config = dict(
    gain_aug_db=10,
    subsampling=2,
    optimizer='adamw',
    final_lr_fraction=0,
)
Rows from block 7 of a small CTC audio transcriber, named by matrix and row number. Rows with one number belong to one neuron. Each number is 128 + 32 x the weight over its row's rms, rounded and kept within 0 to 255. All counts start at 0. Numbers have three digits each.
After each neuron's rows are labels from the 100 clips, of 14848, where the neuron reaches its highest value: "responds to" is what is common among them; "loudest" is the band of the loudest frequency at the time of the peak. Only what is clearly more common there than usual is listed. The data: short read English sentences (LibriTTS-R). In brackets: how many of the 100, against the usual share in percent.
# fc1: MLP up (model.blocks.7.mlp.fc1.weight, 576x192), inputs 156-191
# fc2: MLP down (model.blocks.7.mlp.fc2.weight, 192x576, transposed), outputs 156-191

fc1.228:136134091102161127110115067146108123110163127166145161132158141147157128131163117147089161102139103091148156
fc2.228:161088152091162100152174163181113178098202093148131144114168134093084119134136166166142128113143148099104130
responds to: the word "from" (90 vs 1.3)
loudest: 1000 to 2000 Hz (33 vs 1.7)

fc1.285:085131125188054156132101158151084198078105147136118089125165099126078089163140126113091165086138074103161055
fc2.285:116096096074164141114123086145099075092122090154175166076072149121105151130111124098122103109150170138098161
responds to: text has "feel" (25 vs 0.3)
loudest: 250 to 500 Hz (49 vs 11.5)

fc1.217:182115125092080166077138115156088141169095082125098106119099151116140126174132115087125108184039146152132133
fc2.217:138169133075131119157089096103131115072123130083052080070116119091113114099112140138079146136145111097099114
responds to: the word "i" (99 vs 18.2)
loudest: 250 to 500 Hz (33 vs 11.5)

fc1.346:080112133097209107171094138137161107091147067164101093143148076140073120148129126095089114118131112136125077
fc2.346:151153101108118141123115127123124146174124174135084082094119142147128146096108191104160189146110103126138132
responds to: the word "say" (31 vs 1.2)
loudest: 250 to 500 Hz (40 vs 11.5); 500 to 1000 Hz (36 vs 5.6)

fc1.283:058129207135135115102091106117154205144062136091028142180141125112119114139129108120183133035118112160151089
fc2.283:133120096163145121097145137117076137144092124088148124093123158153122189051118145136110157128172155099037147
responds to: the word "it" (42 vs 13); the word "did" (37 vs 2.4); the word "is" (35 vs 8.3); the word "you" (33 vs 14.8)
loudest: 250 to 500 Hz (32 vs 11.5)

fc1.87:141138160194147117081174093129105115129133115102074123118104106123157135148124100088088107122118081122106079
fc2.87:111109167080094149156151096101126111121101114126095067174179120102188160113120199131132134080179098091156160
responds to: the word "his" (50 vs 4)
loudest: 4000 to 8000 Hz (94 vs 4.4)

fc1.572:148129132187138122112104107105127129097051132135061190105110107120096115112174112131159115111091124102188150
fc2.572:158152078125155066116173173139136140127121194095130203088082149060117146179109157135158129077112183122066140
responds to: the word "put" (46 vs 0.4)
loudest: 250 to 500 Hz (45 vs 11.5)

fc1.301:155147152126136096168100039160144112138179045146186132112122068113155079171092143153116118136105109153136119
fc2.301:125131095147119154144120100109128118115115051132175106052110104194139101143153142112085167090135159062131146
responds to: the word "sir" (80 vs 1)
loudest: 500 to 1000 Hz (37 vs 5.6); 250 to 500 Hz (34 vs 11.5)

fc1.448:136134108135140099164172135064085108113163117112090173104088106123180073089123170103100120077143163106104156
fc2.448:144089148159157123179154131117123047138162196104136065136148151121081085082117151114148100151133122158111131
responds to: text has "himself" (38 vs 0.4)
loudest: 500 to 1000 Hz (60 vs 5.6)

fc1.9:170125149132198074208110109123190142038106091134101169126140118130172144135101159124110155166115145113152101
fc2.9:047163161161138135109110120082148102148116150161131127151162132156106103083173125150120168124144182132125147
responds to: the word "to" (37 vs 14.5)
loudest: 250 to 500 Hz (30 vs 11.5)

fc1.20:127111160143144127126166068178125139151135082145091164108163128130088102172116144144135079125118191111135158
fc2.20:161091108154141160147117108131082075159174118210174064128169052129090099111174149167141108120117102168127171
responds to: the word "so" (96 vs 2.6)
loudest: 500 to 1000 Hz (49 vs 5.6)

fc1.575:176170122189089162145188156102143130145135126139204178136127077105170097128135140158159109129151197115105132
fc2.575:138104127108098122103147146143199167135143131104100208161161174120125095146159150103106133100062156104115154
responds to: the word "by" (94 vs 1.4)
loudest: 500 to 1000 Hz (44 vs 5.6)

fc1.184:110156171124137111117183124129134090140058119116151111093144136132081200108123155090089075160136168068158185
fc2.184:141114152099100134127120116171099184194105170148116121092151120096150054104091184141092136165143115160086083
responds to: the word "day" (28 vs 0.7)
loudest: 250 to 500 Hz (31 vs 11.5)

fc1.370:135130140113128071148140065113117113031186102154123165170099115131098163143124154151176162128118130077159169
fc2.370:107134154131149077120144149159175145100108206094132148129055136154136171148174129123176151122133054133119132
responds to: the word "own" (35 vs 0.5)
loudest: 250 to 500 Hz (28 vs 11.5)

fc1.261:112125101102117124118147066129116113161152108142157055217125163203105106142146148168109200158156155145109137
fc2.261:103097146109175139125135135104144166135090137151137173136122103100109109146117100094107155090178142095119163
responds to: text has "care" (40 vs 0.4)
loudest: 250 to 500 Hz (32 vs 11.5); 500 to 1000 Hz (27 vs 5.6)

fc1.51:137158091110120127202176091069107087149126136114090105172171122159140066101104143061116120088148130174085131
fc2.51:144126117166110088113157126077129121106168150101096087085168178098129093127145123101082171165172138121114121
responds to: text has "help" (25 vs 0.4)
loudest: 500 to 1000 Hz (54 vs 5.6)

fc1.318:149096131126108077108080137175133178134079094151153114118161165132065072163117099151133129087109133122135120
fc2.318:103185153147115141105183117088060110120139112107167159154112097176083140096153094149118102141184095115176140
responds to: the word "like" (46 vs 1.8); the word "look" (29 vs 1)
loudest: 250 to 500 Hz (28 vs 11.5)

fc1.444:071187174178163114088164142139146181124060120151103134137150161114105134154136099054099129104093134116150132
fc2.444:133103168139078147143071143150116157133177112070129122087136177131083107181099108122135123134116099099026158
responds to: the word "it" (63 vs 13); the word "it's" (34 vs 1.2)
loudest: 250 to 500 Hz (51 vs 11.5)

fc1.44:120176154147122112088154148123149087109118093168077107136136171179093138134168141139169098203129087103144100
fc2.44:135134099114126150137083096120117131121105123169130140097180169173106138102139130159102103094071137162088133
responds to: the word "i" (43 vs 18.2)
loudest: 250 to 500 Hz (47 vs 11.5)

fc1.41:091156162174129130142155150065187147149075178156076096167138114139116089120127083095142144129099174155117110
fc2.41:129079146110094132112109203111164117182132145168190144109148185077114109088117110147137162152165187180073110
responds to: the word "get" (71 vs 1.1); the word "to" (40 vs 14.5)
loudest: 250 to 500 Hz (64 vs 11.5)

fc1.402:140128154134119058192071143057105135106116113101107135140129071099146116127139114142149167146100184101161107
fc2.402:159171132163102160118125160085142106118097119136145118163136196093105150117091082098146135100154172179121126
responds to: text has "keep" (38 vs 0.4)
loudest: 2000 to 4000 Hz (70 vs 2)

fc1.364:208165085094101089152113066083118130135143057124105121157107187107166107081149112145115133187135111114186138
fc2.364:113126076092124170159132113087107136136162142165108125143160111240131117131184073149077146084078122147107101
responds to: the word "just" (29 vs 0.9)
loudest: 4000 to 8000 Hz (25 vs 4.4)

fc1.311:157126053133143134114156139116124141160079126149162161159162152161094014149209088118185142068115136135110126
fc2.311:123083178146124154139048141156150125138143090162123101102202091127144119184116123097164148185178178181073130
responds to: the word "you" (37 vs 14.8); the word "have" (32 vs 4); the word "take" (25 vs 0.9); the word "think" (25 vs 1.7)
loudest: 250 to 500 Hz (32 vs 11.5)

fc1.534:067169124105130160131109120113132154183130169113112159114129063195145151145131111155113187192142086102116141
fc2.534:109114132133149092134050143123135069081210161157109193080138116151120151096117107104115180151140123148125102
responds to: the word "sir" (33 vs 1)
loudest: 500 to 1000 Hz (45 vs 5.6)

fc1.416:132125114202130088080108133138083100148172088158156132111159114133145153186167214166073155150086130117134095
fc2.416:104161085186118142086087153145145178141075183140138132146103135135106069129077116130112136139122092152139125
responds to: the word "the" (50 vs 25)
loudest: 250 to 500 Hz (32 vs 11.5)

fc1.226:074099132097092094114121130160185110142152170111173107178132108198093145161105095146145093157098099110133113
fc2.226:088047158122131111077092133189211113142171150074109156185105108125158151128114155183153164105178093084095154
responds to: the word "you" (95 vs 14.8); the word "are" (50 vs 3.5); the word "do" (40 vs 4.1); text has "what" (36 vs 5.1)
loudest: 250 to 500 Hz (52 vs 11.5)

fc1.40:091182141058185154135128174065145172057040066176082142105207101131141120112189094082109120101118121131141134
fc2.40:099147139135096178158105201170099160103126073157127083133127106079152164164108109144141126121136147101224125
responds to: the word "like" (26 vs 1.8)
loudest: 250 to 500 Hz (44 vs 11.5)